{"arch": "unet", "crop_scale_min": 1, "norm": "batchnorm", "padding_mode": "replicate", "blocks_per_level": 3, "block": "basic", "residual_init": "none", "beta2": 0.95, "precondition_frequency": 32, "adamw_lr_other_params": 0.0023, "warmup_steps": 270}
Rows from block 11 of a small image super-resolution model, named by matrix and row number. Each number is 128 + 32 x the weight over its row's rms, rounded and kept within 0 to 255. All counts start at 0.
After each channel's rows are labels from the 100 images, of 14976, where the channel reaches its highest value: "lies over" is the class under the peak; "top examples" is what is common among them. Only what is clearly more common there than usual is listed. The data: Sentinel-2 satellite tiles (TerraMesh). In brackets: how many of the 100.
# convs0: first 3x3 conv (model.decb.0.0.convs.0.weight, 192x384x3x3, each kernel summed), inputs 256-383

convs0.126 [174 104 163 128 122 120  97 130 109 177 125 113  89 105 162 137 128 204  98 144 112 101  83 150  86 121 121 138 126 140 118 111 118 149 170 105 160 124 113 124 118 160 106 165 131 131 114 200 160 101 105 136 162 176 149 111 127  74 103  74 148  89  94 107 161 127 105 134 165 118 164 107 150  91 104 125 133 112 147 115 151 111 132 143 136 171 181  95 116 122 162 172 111  86 143  67 133 186  96 140 105 198 106  96 131 112 115 107 128  86 115 163 170  84 123 133 115  86 121 141 145 138 135 140 168 157 128 123]
lies over: clouds (38)
top examples: clouds (49); main land cover: clouds (30)

convs0.48 [145 103  89 101 117 129 125 128 208 146 114 133 169 151 128 102 120  98 134 105 140 115 141 173 128 103 101 141  96 122 139 103  99 136 141  89  70 102 110 122 133 204 140 138 146  84  93  91  79  88 115 255 118 178 146 107 194  82 132 150 109 115  58  88  79 110 124 128 130 117 115 146 102 112 133  98  91 125 119 129 185 156 151 125 130  54 156 129 123 187 141 117 108 103 126 174 148 119 126  72 142 102 103 161 168  98 137 101 131 104 158 101 120 114 134 158 136 115 163 165 120 177  99  65 125 190 143 120]
lies over: bare ground (28)
top examples: bare ground (49); main land cover: bare ground (27)

convs0.107 [130  74  87  78 116 109 161 114 151 127 151 127 167 130 146 122 126 124 133 108  98 144 179 115 160  86 125 103  68 109 143 134 135  93 114 139  97 127  89 185  62 179 156 148 115  79  85 130  84  33 160 159 117 125  98  87 151 139 124 114 127 187  84 116 138 137  80 110 157  86 126 132  93 100 110 113 100 134 148 109 145 141 174 134 149 108 115 128 106 146  86 137 116 132  90 188  56 139 130  59 106 124 106 136 137 129 112 106 128 113 188 171 142  76 146 129 119 164 173 168 143 130 104 119 136  60 109 135]
lies over: water (49); snow or ice (40)
top examples: snow or ice (48); main land cover: water (46); main land cover: snow or ice (42)

convs0.132 [115  89  53 163  86 188 183  93 118 116 104 132  78 107 123 121 109 108 109 116 170 189 147 120  43 120 120 140 132 134 123 186 153  88 142 166  90 126 150  90 112 124 134 153 139  79 138 121 122 115 150 111 103 142 120 139 156 137 130 134 158  94 184 138  36 117 156 138 150 115 116 122 117 150  99 148  94 162  85 140 126 155 217 106 115 109 162 185 116 162 129 100 135 125 168 103 162 111 104 175 108 143  27 134 160 138 160 144 121 135 169 108 102 152 137 148 162 136 138  96 112 146  94 140 126 171  71 143]
lies over: snow or ice (32)
top examples: snow or ice (44); main land cover: snow or ice (34)

convs0.147 [127 119 122 182  82 136 141 130  78 168 169 107  94 107  91 111 111 160 144 123 103 145 126 159 125 103 119 106  81 124 134 153  99  95 131 146  90 128 124  97 136 147  83 108 121  39 109 142 113  83 112 133 125 149 103 104 125 132 147 132 153  94 140 139 191 114 133 106 132 124  94 125  93 123 108 105 114 141 117  89 147 115 134 141 170 145  76 148 129 127  97  81 160 144  95 169  56 111  82 118 102  89 176 119 147 116 125 132  99 142 111 150 108  95 127 137  91 132 122 120 141 158 126  97 115 112 147  76]
lies over: crops (48)
top examples: crops (77); built area (69); main land cover: crops (53)

convs0.9 [ 91  59 102 131  78 133 107 119 124 146 107 123  91  99 154 141 119 100 107 136 111 128 110 135 102 140 116 121 168 111  85 164 166 123  94 111 118 140  69 115  89 163 135 148 131 125  67 159 141 101 153  95 127 128 167  65 116 161 150 138  93 119 146 111 106 151 131 105 162 151 146 113 205 123 101  63  90 149 115  95 106 137 166 134 111 148  66 153 139 121 152 175 134 141 102 136  80 139 164 118 129 128 168 128 131 157 102 136 125 114 124 129  82 141 106  91 104 141 130 179 125 183 100 114 125 135 163 103]
lies over: water (31)
top examples: main land cover: water (29)

convs0.189 [ 91 204 114  85 138 171 153 102 113 147 117 118  51 191 194 134 156  93 124  81 104 138 146  99 124 104 135 122 157 143 128 156 196 121 152 105 114 134 165 116  75 112 162  86 130 155 134 119 140 191 123  90 105 135  40 158 142  97 123 114 121 141 109  80 161 158 133 113 118 127 114 123 170 132 136 132 150 144 164  94 133 109 123 103  84 128 126 117 124  97  89 143 111 129 112 109 117 103  99 122  71 172  91 162 102 184 118 149 127 187 125 118 125  99 134 194 150 131 121 126 144  87  96 130 127 113 122 146]
lies over: snow or ice (54); clouds (32)
top examples: snow or ice (63); main land cover: snow or ice (57); clouds (34)

convs0.178 [103 125 188 143 106  87 126 178 149  78 133 117 155 111 140 130 102 165  85 111 109 127 133 111 136 120 124 119 129 150 120 121 156  88 157 141 104 102 174 159  97 139 142 167  81 135 137 151 140 129 141 124 112 172 131 224  47  92 143 135 171 132 145 153  72 134  92 144 108 122 114  77 122 143 116 131  89  91  83 128  96 132 164 103 149 122 143 136 119 174  98 150 160 120 142 131 131 139 123 122 106 118 192 189 142  99 118 102 116 125 147 145 100 149 113  96 154 130 135 147 130 121 148  82 140 128 136 168]
lies over: snow or ice (35)
top examples: snow or ice (57); main land cover: snow or ice (40)

convs0.60 [ 99  93 154 153 182 126  93  99 104 110 144 150 140 172 102 106  94 134 107 133  96 100 147 102 150  84 135 145  80 108 136 111  69  79 119 125 133 128 105 179 104 156 179 115 107  68  95 142 123 113 109 115 155  96 142 140 146 139 106  83 148 147 121 158 101 144 134 114 145 139 138 104  73 147 131 196 100 105 189 167 132 117 150 169 127 119 212 160  94 136 126 133 100  71 126  88 141 192 110 122 125 142 152 142 155  88 152 108 114 180 165 171 148 125 143 113  77 141 151 125 148 135 117 137 147  62 193 133]
lies over: snow or ice (58)
top examples: snow or ice (79); main land cover: snow or ice (68)

convs0.145 [156 141 186 158 154 129 132 178 137 132 103 135 174 114 182 119 193 249 125 144 114 115 137 160 104 135 122 138 210 123 152  91 133 127 118 151 103 106 127 115 164 167 133 141 102 163 144 194  98  44 138 147 169 174  83 103  86  89 118 179 148  82 168  99 158  96  72 165 128  87  83  51 119 108  98 100 131 127  90 106 160 117  73 111 127 150 159 111 108 120 145 148 113 127 130  71  83 197 118 163 140 129 160 134  99  87  82  88 151 154  96 184  94 148 108 156 166 115 175 121 126 120 148 244 150 198 113 102]
lies over: clouds (49)
top examples: clouds (54); main land cover: clouds (37)

convs0.43 [130 140 163 108  93 103 116 132 142 104 112 105 107 130 255  91 127 133 156 154 134  89  79 111 119 158 110  75 128 124 135 117 117  92 106 135  90 101  90 132  94  78 120  99 105 108 110 126 110  54  91  92 126  70  88 139 127 160 145  93 125 118 116 106 183 143  71 103 128 111 126 123 163 131  76 125 145 162 121 162 125 130 108  99  72 102 128 126 179 138 175 100 133 107 108 169  80  69 125 136 103  87 116 126  87 138  77 118 174 110 104 143  52 107 121  80 147 111 138 171  42 126 132 132 150  95 130 115]
lies over: clouds (62)
top examples: clouds (71); main land cover: clouds (54)

convs0.92 [117  91 145 146 161 111  81 171  82  60 115 102 135 169 153  87 139 121 140 176  91 100 135 100 108 154 196  84 126 112 100 135 136  81 112 130 149 130 158  70 131  78 173 101 161 115 110 110  87 130 158 140 129  94 195 124  99 132 142 155 115 187 146 131 167 131 130 145 135 129 151 198 106 149 119 132 179 133 125 132 122 145  91 189 150 125  95 113 110 128 173 107 160 157 112 159  86 134 135 114 164  80  69 133 113 144 115 124 103 123 195 187 117 183 126 121 122 129 166 157 123 133 177 194 114 181 138 109]
lies over: crops (44); clouds (28)
top examples: crops (68); built area (64); main land cover: crops (48)

convs0.103 [120  81 173 146 107 111 157 127 141 132 142 137 144  82  78 112 110 149 134  79 175 131 170 137 163 131 172  86 151  92 131 113 110 103  92 165 111 117 101 126 106 124 112 150 109 145 165  95 120 124 105 125 126 125 166 118 149 111 103  92 132 114 146 106  98 124 125 106  94 156 118 104 101 122 100 176 143 117 163 124 113 108 127 153 115 109 161 134 138 178 183 145 103 120 129 123  81 122  71 162 147  65  81 183 155 152 169 154 123 130 135 135  96 158 131  73 123 121 128  99 181 138 114  49 120 145 114 134]
lies over: snow or ice (32)
top examples: snow or ice (63); main land cover: snow or ice (45); flooded vegetation (28)

convs0.96 [132 237 152 154 153 158 120  81  91 145  93 124 176 143 118  95 166 175 119 167 130 151 123 153 100  91 151  97 193 132 123 134 134 119 125 124 146 107 128 175 165 159 178  97 129 102 108 134  91 132 128 140 134  93  85 136 144 121 116 118 130 117 147  88 109 168  73 105 107 136 125 100  95 146 112 120  93 150 131 153 139 113  82 113 143 153 117 126 123 117 155  93 139  80  92 117 103 106  88 112 132 135 100 146 138  94  80 144 104 159  95 138  92 151 133 176 136  85  90 129 153  91 118 174 138 109 126 124]
lies over: rangeland (53)
top examples: main land cover: rangeland (49)

convs0.93 [120  35 132 153  67 134 144 147 125 117 126 115 109 135 131  94  98  68 144 100 127 113 162 149 137 179  96 138 174 122 120 123 118 160 156 128  96 108 137  83 102 145 118 131 138 105  80 131 142 141 111 155 115 158  84 161 104 167 116 126 152 133 122  77 103 115 126 151 155 148  84 114  67 145 156 111 174 139 152 125 171 114 149 119 126 143 199 107 132 110 145 123 133 133 146  88 112 155 111 147 143  71  76 138 184 138 146 107  91 148 110  65 142 166 130  94 120  96  81  96 142 110 133 104 117 126 129 122]
lies over: crops (47)
top examples: built area (75); crops (74); main land cover: crops (56)

convs0.22 [140  92  79 142 126 124 151 159 144 124 155 123  87 135  97 140 154  75 117  73 128  99 154 128 151 122 166 117 122 120 118 128  65 177 132 126 147 124 113 172 117 154  87 114 125  94 140 158 107 112 112  60  95 159  68  89 108 123 135 157 137 105 127  87  93 150  47 174 133  97 106  92  83 149 118 176 130 101 126 113 193 117 170 182  65 102 155 161 141 132 150 133 120 139 178 148  77 172 182 108  91  95 129  79 114 135  75 129 116 148 164  91 111 154 148  74  71  79 172 167 112 142  99  80 132  99 142 128]
lies over: trees (53)
top examples: clouds (71); main land cover: trees (45)

convs0.51 [114  71 103  92 118 173 130 102 152  82 124 107 143  98 161 174 103  82 120 114  94 155 112 106  95 122 128 147 100 182 169 135 110 138 124  94  79 138 130  77  87 116 197  91 115 158 157 135  76 152 141 105 162 129  84 117 134 149 149 145 110 201  92 159 100 108 140 164 131 134 127  97 158 166 159  87 136 149 115 159 155 135 128 114 110 176 106 171 163  95 132 133 169 109 116  68 183 128 138 105 135  87 178 139 144 138 151  95 102 100 160  59 123  80 112 157 147  54 118 116 133 125 132 131 144 182 122  96]
lies over: snow or ice (61); clouds (26)
top examples: snow or ice (66); main land cover: snow or ice (57)

convs0.138 [139  74  94 140 120  99 101 192  92 114 131 123 100 141 169 143 175 135  64 155 130 186 145 128 169 168 164 123 103 136  75 141 155 101 126 163 144 129 111  74 171 103 130 175 132 125 169 118 152 146 141 100 113 136 196 181 116 129 100 124 136 117 167 142  87 148 135 136 150  92 103 109 139 168 132  96 147 137 120 128 116 122  97 104 121 121 153 138  99  84 160  94 146  74 116 155 138 126 169 143 144  75 173 116 111 139 101  90 148 122  50 147  96 151 137 145 101 115 154 124 146 134 108 151 112 218  90 194]
lies over: snow or ice (36)
top examples: snow or ice (49); main land cover: snow or ice (36)

convs0.68 [ 95 159  85 121 119 137 125 122 168 127  81  99 144 147  59 155 109 127 145 117 133 128 111 107 131 110 151 126 107 118 176 122  78 129 106 137  92 105 117 113 152 202 126 121 132  79 135 121 124 119 152 127 167 187  94 112 157  91  97 105 106 131 105  83 136 132 105  97 136 122  89 136 155 121 145 160 172 166 150 166 110 136 111  92 142 105  81  94 138 161 126 150 151  73 146 161  56 117 143 114 126 107 204 133 158 155  97 146 175 164 148 108 130  96  98  91 105 141  98 151 145 163  89 153 136  93 184 154]
lies over: rangeland (56)
top examples: main land cover: rangeland (53)

convs0.55 [123 169  88  90 223 104 141 154 174 106 139 116 105  92 226 125 123 125 118 120 119 158 126  64 149 116 115 150 134 154 142 125 140 111 138 139 125 133  76  76  85 113 231 139 120 175 136  99  98  92 142 137 126 136 126  87 119 117 114 188 132  94 119 227 226 128 112 107 134 202 119 118 119 152 130 126 158 209 104 219  89 111 100 105 106 154  66  69 139  69 156 115 231 105 121 119 121  79 134 168  88 148 140 111 118 110 115 123 146 147 129 106 146 117 140 127 106  77  88 169  81 173 136 148  96 103 138 112]
lies over: clouds (83)
top examples: clouds (95); main land cover: clouds (46)