config.toml
arch = "unet"
horizontal_flip = true
attention = false
upsampling = "nearest_conv"
init = "xavier_uniform"
merge_dims = true
one_sided = false
Rows from block 13 of a small image super-resolution model, named by matrix and row number. Rows with one number belong to one channel. Each number is 50 + 10 x the weight over its row's rms, rounded and kept within 0 to 99. All counts start at 0. After the name is the row's rms in percent of the matrix's.
After each channel's rows are labels from the 100 images, of 14976, where the channel reaches its highest value: "place" is the part of the image that holds the peak. Only what is clearly more common there than usual is listed. The data: Sentinel-2 satellite tiles (TerraMesh).
# convs0: first 3x3 conv (model.decb.0.2.convs.0.weight, 192x192x3x3, each kernel summed), inputs 128-191
# convs1: second 3x3 conv (model.decb.0.2.convs.1.weight, 192x192x3x3, transposed, each kernel summed), outputs 128-191

convs0.48 105:48 35 64 51 49 51 56 36 42 49 40 43 47 40 36 60 47 53 45 48 56 43 45 41 55 54 54 52 44 46 50 48 61 49 46 56 40 43 52 47 60 54 43 64 43 49 59 53 48 48 31 29 25 29 46 58 48 60 59 45 57 65 45 45
convs1.48 120:68 52 59 66 50 56 52 62 48 43 48 46 57 46 54 51 30 53 60 67 46 62 49 55 64 54 47 60 43 44 59 59 46 54 46 49 58 43 44 45 67 65 51 41 70 52 44 44 46 60 39 38 49 56 54 44 66 51 43 40 59 38 39 51
place: bottom right

convs0.179 045:49 64 35 54 54 48 48 53 33 48 49 73 46 54 42 37 36 46 47 53 44 44 48 38 52 45 53 56 32 47 53 50 31 50 41 41 50 57 45 62 47 66 40 75 26 45 63 34 54 56 41 70 37 46 35 43 36 50 49 53 07 59 43 25
convs1.179 037:55 44 32 68 61 49 49 44 56 48 48 46 46 30 41 42 30 34 44 68 37 65 40 39 38 55 45 53 40 60 43 73 45 32 38 40 52 30 47 37 46 45 54 50 65 36 44 48 63 69 57 35 38 50 71 59 42 47 56 65 42 60 57 46
place: top left

convs0.95 112:44 33 43 37 77 37 46 46 32 42 69 57 58 43 53 43 41 50 75 41 54 50 44 52 50 59 73 59 53 54 47 39 59 47 47 34 47 54 66 52 38 51 56 35 43 51 35 52 57 47 51 52 50 62 52 51 47 43 53 47 50 27 39 62
convs1.95 113:57 43 45 50 46 59 45 50 55 59 35 62 81 55 40 37 66 65 45 69 51 45 46 47 37 61 57 41 22 47 42 45 44 62 53 48 56 38 56 57 72 41 56 60 46 42 68 48 51 57 63 63 64 70 50 38 69 64 54 32 64 49 34 63
place: bottom right

convs0.180 084:45 56 32 48 41 63 55 55 43 56 45 44 53 58 51 60 63 50 54 44 50 43 53 39 47 56 71 75 41 26 38 48 36 35 62 36 35 48 41 53 43 44 46 43 50 43 58 46 65 46 50 63 40 64 47 59 52 51 29 49 58 23 53 53
convs1.180 077:56 50 62 34 72 56 58 36 51 56 61 47 42 41 55 40 44 48 41 63 73 48 39 63 43 43 32 49 69 40 58 39 58 43 50 52 39 58 48 33 66 50 57 52 67 39 43 42 46 52 51 47 25 52 60 54 60 48 39 51 45 41 37 56
place: bottom right; middle right

convs0.18 116:54 44 59 48 32 43 60 44 55 49 53 54 65 59 44 53 28 69 33 49 52 60 48 51 56 50 46 67 66 47 49 66 39 51 38 83 44 55 42 44 56 46 59 42 60 50 60 46 52 64 46 44 51 54 52 44 39 52 43 32 43 47 31 57
convs1.18 129:55 46 62 41 38 65 55 57 53 21 55 51 59 46 51 37 69 54 55 61 57 54 49 34 50 69 47 45 57 44 49 54 43 50 54 30 38 50 46 51 36 53 40 56 51 55 41 58 49 65 50 57 56 47 49 40 37 40 59 46 40 51 46 52
place: top right

convs0.92 126:46 52 46 62 46 46 50 46 17 48 35 52 54 51 58 45 43 45 50 51 49 60 44 73 39 55 54 44 56 36 50 47 43 43 73 52 46 52 48 58 48 52 47 44 37 57 44 57 29 55 42 67 46 73 50 64 56 62 46 43 29 40 52 31
convs1.92 103:43 66 52 38 65 55 46 36 35 44 70 47 57 47 52 44 45 58 31 60 41 66 57 49 43 44 44 53 55 42 36 57 41 31 47 41 45 46 29 61 43 51 55 49 47 68 40 38 69 54 58 43 39 52 46 43 67 44 55 52 62 41 52 52
place: bottom right; middle right

convs0.41 046:53 42 39 52 51 48 38 48 63 42 40 51 44 52 23 49 35 41 42 55 45 40 58 53 44 61 45 55 52 62 44 46 39 43 55 49 47 45 45 53 45 37 35 49 57 52 41 50 53 36 33 48 51 58 31 54 30 52 27 53 56 31 55 47
convs1.41 034:56 41 52 37 39 55 42 38 55 55 67 58 55 63 54 52 44 28 29 55 53 53 55 32 35 67 41 40 49 58 59 55 54 63 53 51 64 41 57 50 31 54 41 65 45 52 51 58 52 56 41 60 56 29 30 41 61 52 46 49 43 50 44 60
place: bottom right; bottom centre

convs0.87 112:76 52 55 38 68 46 57 49 47 54 54 49 49 50 41 49 57 65 59 41 34 58 35 71 54 55 64 65 42 46 53 49 52 66 59 47 78 50 41 41 43 54 51 36 55 52 42 45 34 37 16 57 52 49 64 50 66 53 53 56 57 40 64 42
convs1.87 126:44 44 50 43 66 50 39 36 58 63 46 81 55 43 47 52 61 59 61 52 45 44 41 37 52 49 52 52 54 37 53 47 52 52 48 56 29 47 42 48 70 34 42 50 60 39 57 47 34 58 54 50 53 55 37 45 32 60 52 35 39 53 44 59
place: bottom right

convs0.146 101:44 31 53 51 41 37 47 51 46 31 70 45 53 64 41 51 53 39 69 46 54 22 51 59 55 57 40 42 54 54 45 61 39 40 28 57 55 51 58 46 47 54 54 53 44 54 44 40 58 38 59 31 53 60 46 56 29 60 39 51 56 36 44 58
convs1.146 093:57 52 53 44 31 57 38 36 56 52 37 52 41 37 45 67 44 55 52 58 43 40 37 46 38 58 38 49 19 53 47 45 47 51 43 57 49 41 54 46 61 47 57 58 50 46 49 45 53 57 39 20 53 73 34 42 33 42 64 67 55 64 51 62
place: bottom left

convs0.127 108:66 23 45 42 45 56 27 43 52 55 48 54 56 44 54 42 62 55 44 40 64 48 56 57 48 73 65 49 52 54 45 62 53 57 37 70 45 47 60 52 62 65 50 56 64 43 48 42 80 47 51 48 49 39 59 51 59 50 62 54 61 48 33 41
convs1.127 108:59 44 57 53 51 44 63 56 42 47 72 69 45 52 54 41 66 51 42 40 47 41 74 46 53 38 61 46 36 46 58 44 36 54 61 54 46 65 62 43 56 36 54 42 37 64 50 46 37 54 49 67 33 39 45 50 52 56 57 55 38 34 48 59
place: middle right

convs0.39 066:51 63 41 40 36 53 46 44 68 63 53 49 49 49 49 43 68 49 38 68 59 44 57 44 44 63 54 40 41 42 55 44 29 59 48 46 38 55 56 44 57 46 50 44 71 59 56 45 47 56 63 54 46 56 41 37 53 26 32 50 59 43 52 46
convs1.39 064:65 45 60 46 53 49 54 40 48 60 43 56 53 48 73 38 48 41 64 40 46 45 61 41 42 65 52 55 53 51 42 60 47 39 38 62 52 63 53 54 60 64 51 36 63 56 61 54 47 47 60 53 56 55 50 43 58 45 55 56 60 47 46 43
place: top right

convs0.183 102:55 40 34 56 51 51 48 36 45 64 58 75 40 40 75 64 62 48 60 43 35 56 64 47 51 39 57 45 51 49 56 59 42 63 46 82 52 37 46 47 45 33 49 48 71 48 52 52 69 48 50 55 54 45 51 70 41 39 48 62 55 30 53 31
convs1.183 100:46 43 78 44 51 49 68 61 28 55 38 45 55 49 37 55 56 51 48 57 55 39 43 45 59 52 50 52 52 66 43 45 53 51 46 50 44 60 72 51 61 39 37 46 56 43 46 47 52 30 35 55 53 58 57 51 43 69 49 32 53 48 64 54
place: top right

convs0.91 126:60 43 53 52 40 60 59 45 52 59 31 51 46 49 49 46 50 36 40 44 57 50 48 63 48 40 66 43 52 52 61 54 58 29 45 49 53 55 50 54 63 49 46 44 48 44 46 70 56 56 77 58 50 41 41 51 48 52 50 51 69 49 43 69
convs1.91 115:55 52 65 58 33 61 51 35 38 39 42 42 36 39 48 41 38 34 33 36 45 26 35 42 40 57 55 63 54 49 39 48 47 37 54 55 48 51 40 28 60 53 48 40 68 51 43 37 61 38 54 42 53 69 54 65 39 55 22 57 60 37 45 36
place: top right; middle right

convs0.120 129:52 62 45 54 42 50 55 55 60 51 68 43 50 27 60 33 27 48 51 25 49 72 37 52 51 54 36 51 53 46 50 46 35 66 51 51 30 53 42 53 67 47 51 44 52 39 43 40 43 62 64 41 41 51 49 40 56 54 68 51 45 53 51 59
convs1.120 125:58 53 50 48 67 37 37 47 36 67 44 51 36 47 48 66 52 49 63 48 64 63 69 52 51 50 39 47 65 53 64 48 56 52 43 46 40 38 42 58 43 49 55 51 54 50 47 58 56 51 61 50 46 42 36 59 44 44 36 47 73 34 76 47
place: bottom centre

convs0.110 099:22 47 52 45 52 45 46 62 56 74 51 47 63 50 53 58 54 56 63 56 58 57 53 55 44 54 25 36 54 48 52 44 33 54 57 49 56 48 44 55 50 47 41 47 62 45 43 37 39 38 46 73 65 48 30 31 50 40 52 43 47 23 30 40
convs1.110 082:41 62 56 53 40 53 44 52 46 53 50 43 46 64 39 38 21 38 41 54 53 62 47 42 54 33 62 62 67 35 47 48 49 38 54 60 47 44 40 35 47 43 59 58 27 51 62 47 43 44 43 51 39 32 44 62 68 62 59 37 50 62 61 39
place: top right; middle right

convs0.114 123:30 48 49 52 56 40 63 53 35 55 50 57 53 51 43 45 56 41 46 55 43 56 51 68 45 42 65 73 60 35 50 55 26 31 44 47 46 54 53 45 58 49 53 60 60 48 53 33 38 43 40 60 59 38 34 57 57 46 40 49 56 17 58 34
convs1.114 101:62 52 52 54 40 29 68 46 41 50 69 36 43 45 54 49 45 44 40 58 71 54 57 52 56 53 33 47 64 58 61 45 49 45 61 30 53 58 55 53 57 49 77 37 82 39 59 37 58 59 41 38 27 35 45 52 48 50 57 47 70 44 29 56
place: bottom right; middle right

convs0.65 084:60 43 54 46 71 51 28 44 25 23 37 40 51 48 29 44 46 68 55 61 68 36 50 47 38 60 41 52 41 44 55 45 48 55 52 64 66 51 56 44 55 53 48 48 70 53 37 50 55 49 55 57 44 55 63 64 46 50 36 54 58 36 38 61
convs1.65 073:42 41 43 51 61 32 68 68 62 59 64 55 37 39 56 47 51 56 60 39 43 58 35 55 69 56 73 41 52 51 48 67 61 40 54 41 46 41 59 59 40 48 53 30 68 39 47 49 46 61 54 49 44 47 41 57 57 38 54 51 54 43 64 66
place: middle right

convs0.162 078:42 57 62 58 42 56 51 40 71 56 41 33 41 47 39 48 42 52 26 59 61 52 48 35 41 52 46 43 59 53 54 51 64 60 38 58 51 33 40 45 63 46 56 58 50 49 48 62 43 44 56 67 46 68 61 40 50 41 68 49 47 63 35 42
convs1.162 077:55 57 57 29 51 37 54 49 44 46 47 51 47 40 33 58 44 50 52 54 48 27 49 62 45 48 75 51 60 55 37 57 33 41 62 49 53 57 61 58 33 46 41 53 44 41 25 55 42 57 48 55 49 48 42 46 51 49 58 55 46 53 29 45
place: top right; middle right

convs0.45 072:47 59 51 47 43 51 28 51 43 64 57 68 47 60 29 39 74 52 46 55 47 52 51 35 45 45 44 50 37 55 43 56 64 47 38 54 25 48 34 42 49 40 40 44 37 42 34 42 53 50 56 60 37 47 33 57 59 41 33 58 46 45 47 62
convs1.45 068:56 38 48 41 65 57 63 56 53 62 59 58 45 47 27 32 35 37 51 46 32 41 53 35 54 45 46 59 42 64 57 46 66 38 58 20 56 60 51 54 43 58 54 34 53 40 55 57 39 31 27 47 64 43 67 35 62 41 46 55 54 47 36 32
place: top right

convs0.63 046:41 45 36 38 50 45 51 46 47 56 31 50 39 55 55 43 38 49 52 43 43 49 39 45 46 70 33 40 47 49 44 49 32 53 47 59 65 48 58 52 59 50 47 52 35 54 42 36 35 66 48 81 55 53 41 58 49 44 44 47 36 35 33 53
convs1.63 044:40 64 69 62 54 51 66 53 46 57 59 32 50 43 52 31 45 54 65 41 50 43 43 47 46 50 31 44 32 48 58 73 59 43 54 57 58 53 64 32 29 58 48 44 55 54 57 56 34 59 56 47 63 55 49 51 54 43 63 58 54 56 51 51
place: top left; top right

convs0.147 044:55 52 26 51 45 55 43 61 43 50 48 58 54 44 31 49 52 53 53 44 54 39 49 46 44 54 43 56 35 45 48 53 42 46 41 52 69 48 47 42 40 48 37 47 58 51 37 32 50 44 53 68 45 57 36 29 25 45 35 52 39 49 54 49
convs1.147 041:52 53 52 59 55 73 48 56 60 49 79 47 58 49 55 53 73 34 44 36 41 65 53 63 48 39 51 39 50 32 47 51 53 46 36 55 67 40 55 38 50 46 51 49 61 51 56 44 52 53 41 50 46 46 37 64 48 45 36 56 44 47 56 69
place: top left

convs0.177 095:37 57 65 39 55 58 56 51 34 49 64 71 49 54 37 60 48 50 50 66 39 49 49 36 61 46 54 52 47 50 42 48 38 54 50 41 46 41 42 38 47 38 44 33 39 45 37 55 63 68 36 43 63 42 58 65 44 41 61 44 69 45 30 47
convs1.177 095:47 33 45 60 65 44 54 58 47 42 47 52 38 53 46 49 58 60 48 59 43 63 52 63 55 49 41 49 31 42 57 31 63 46 59 40 59 44 25 55 60 43 75 48 56 59 47 46 57 40 66 45 39 54 49 59 51 73 57 34 39 48 61 60
place: middle right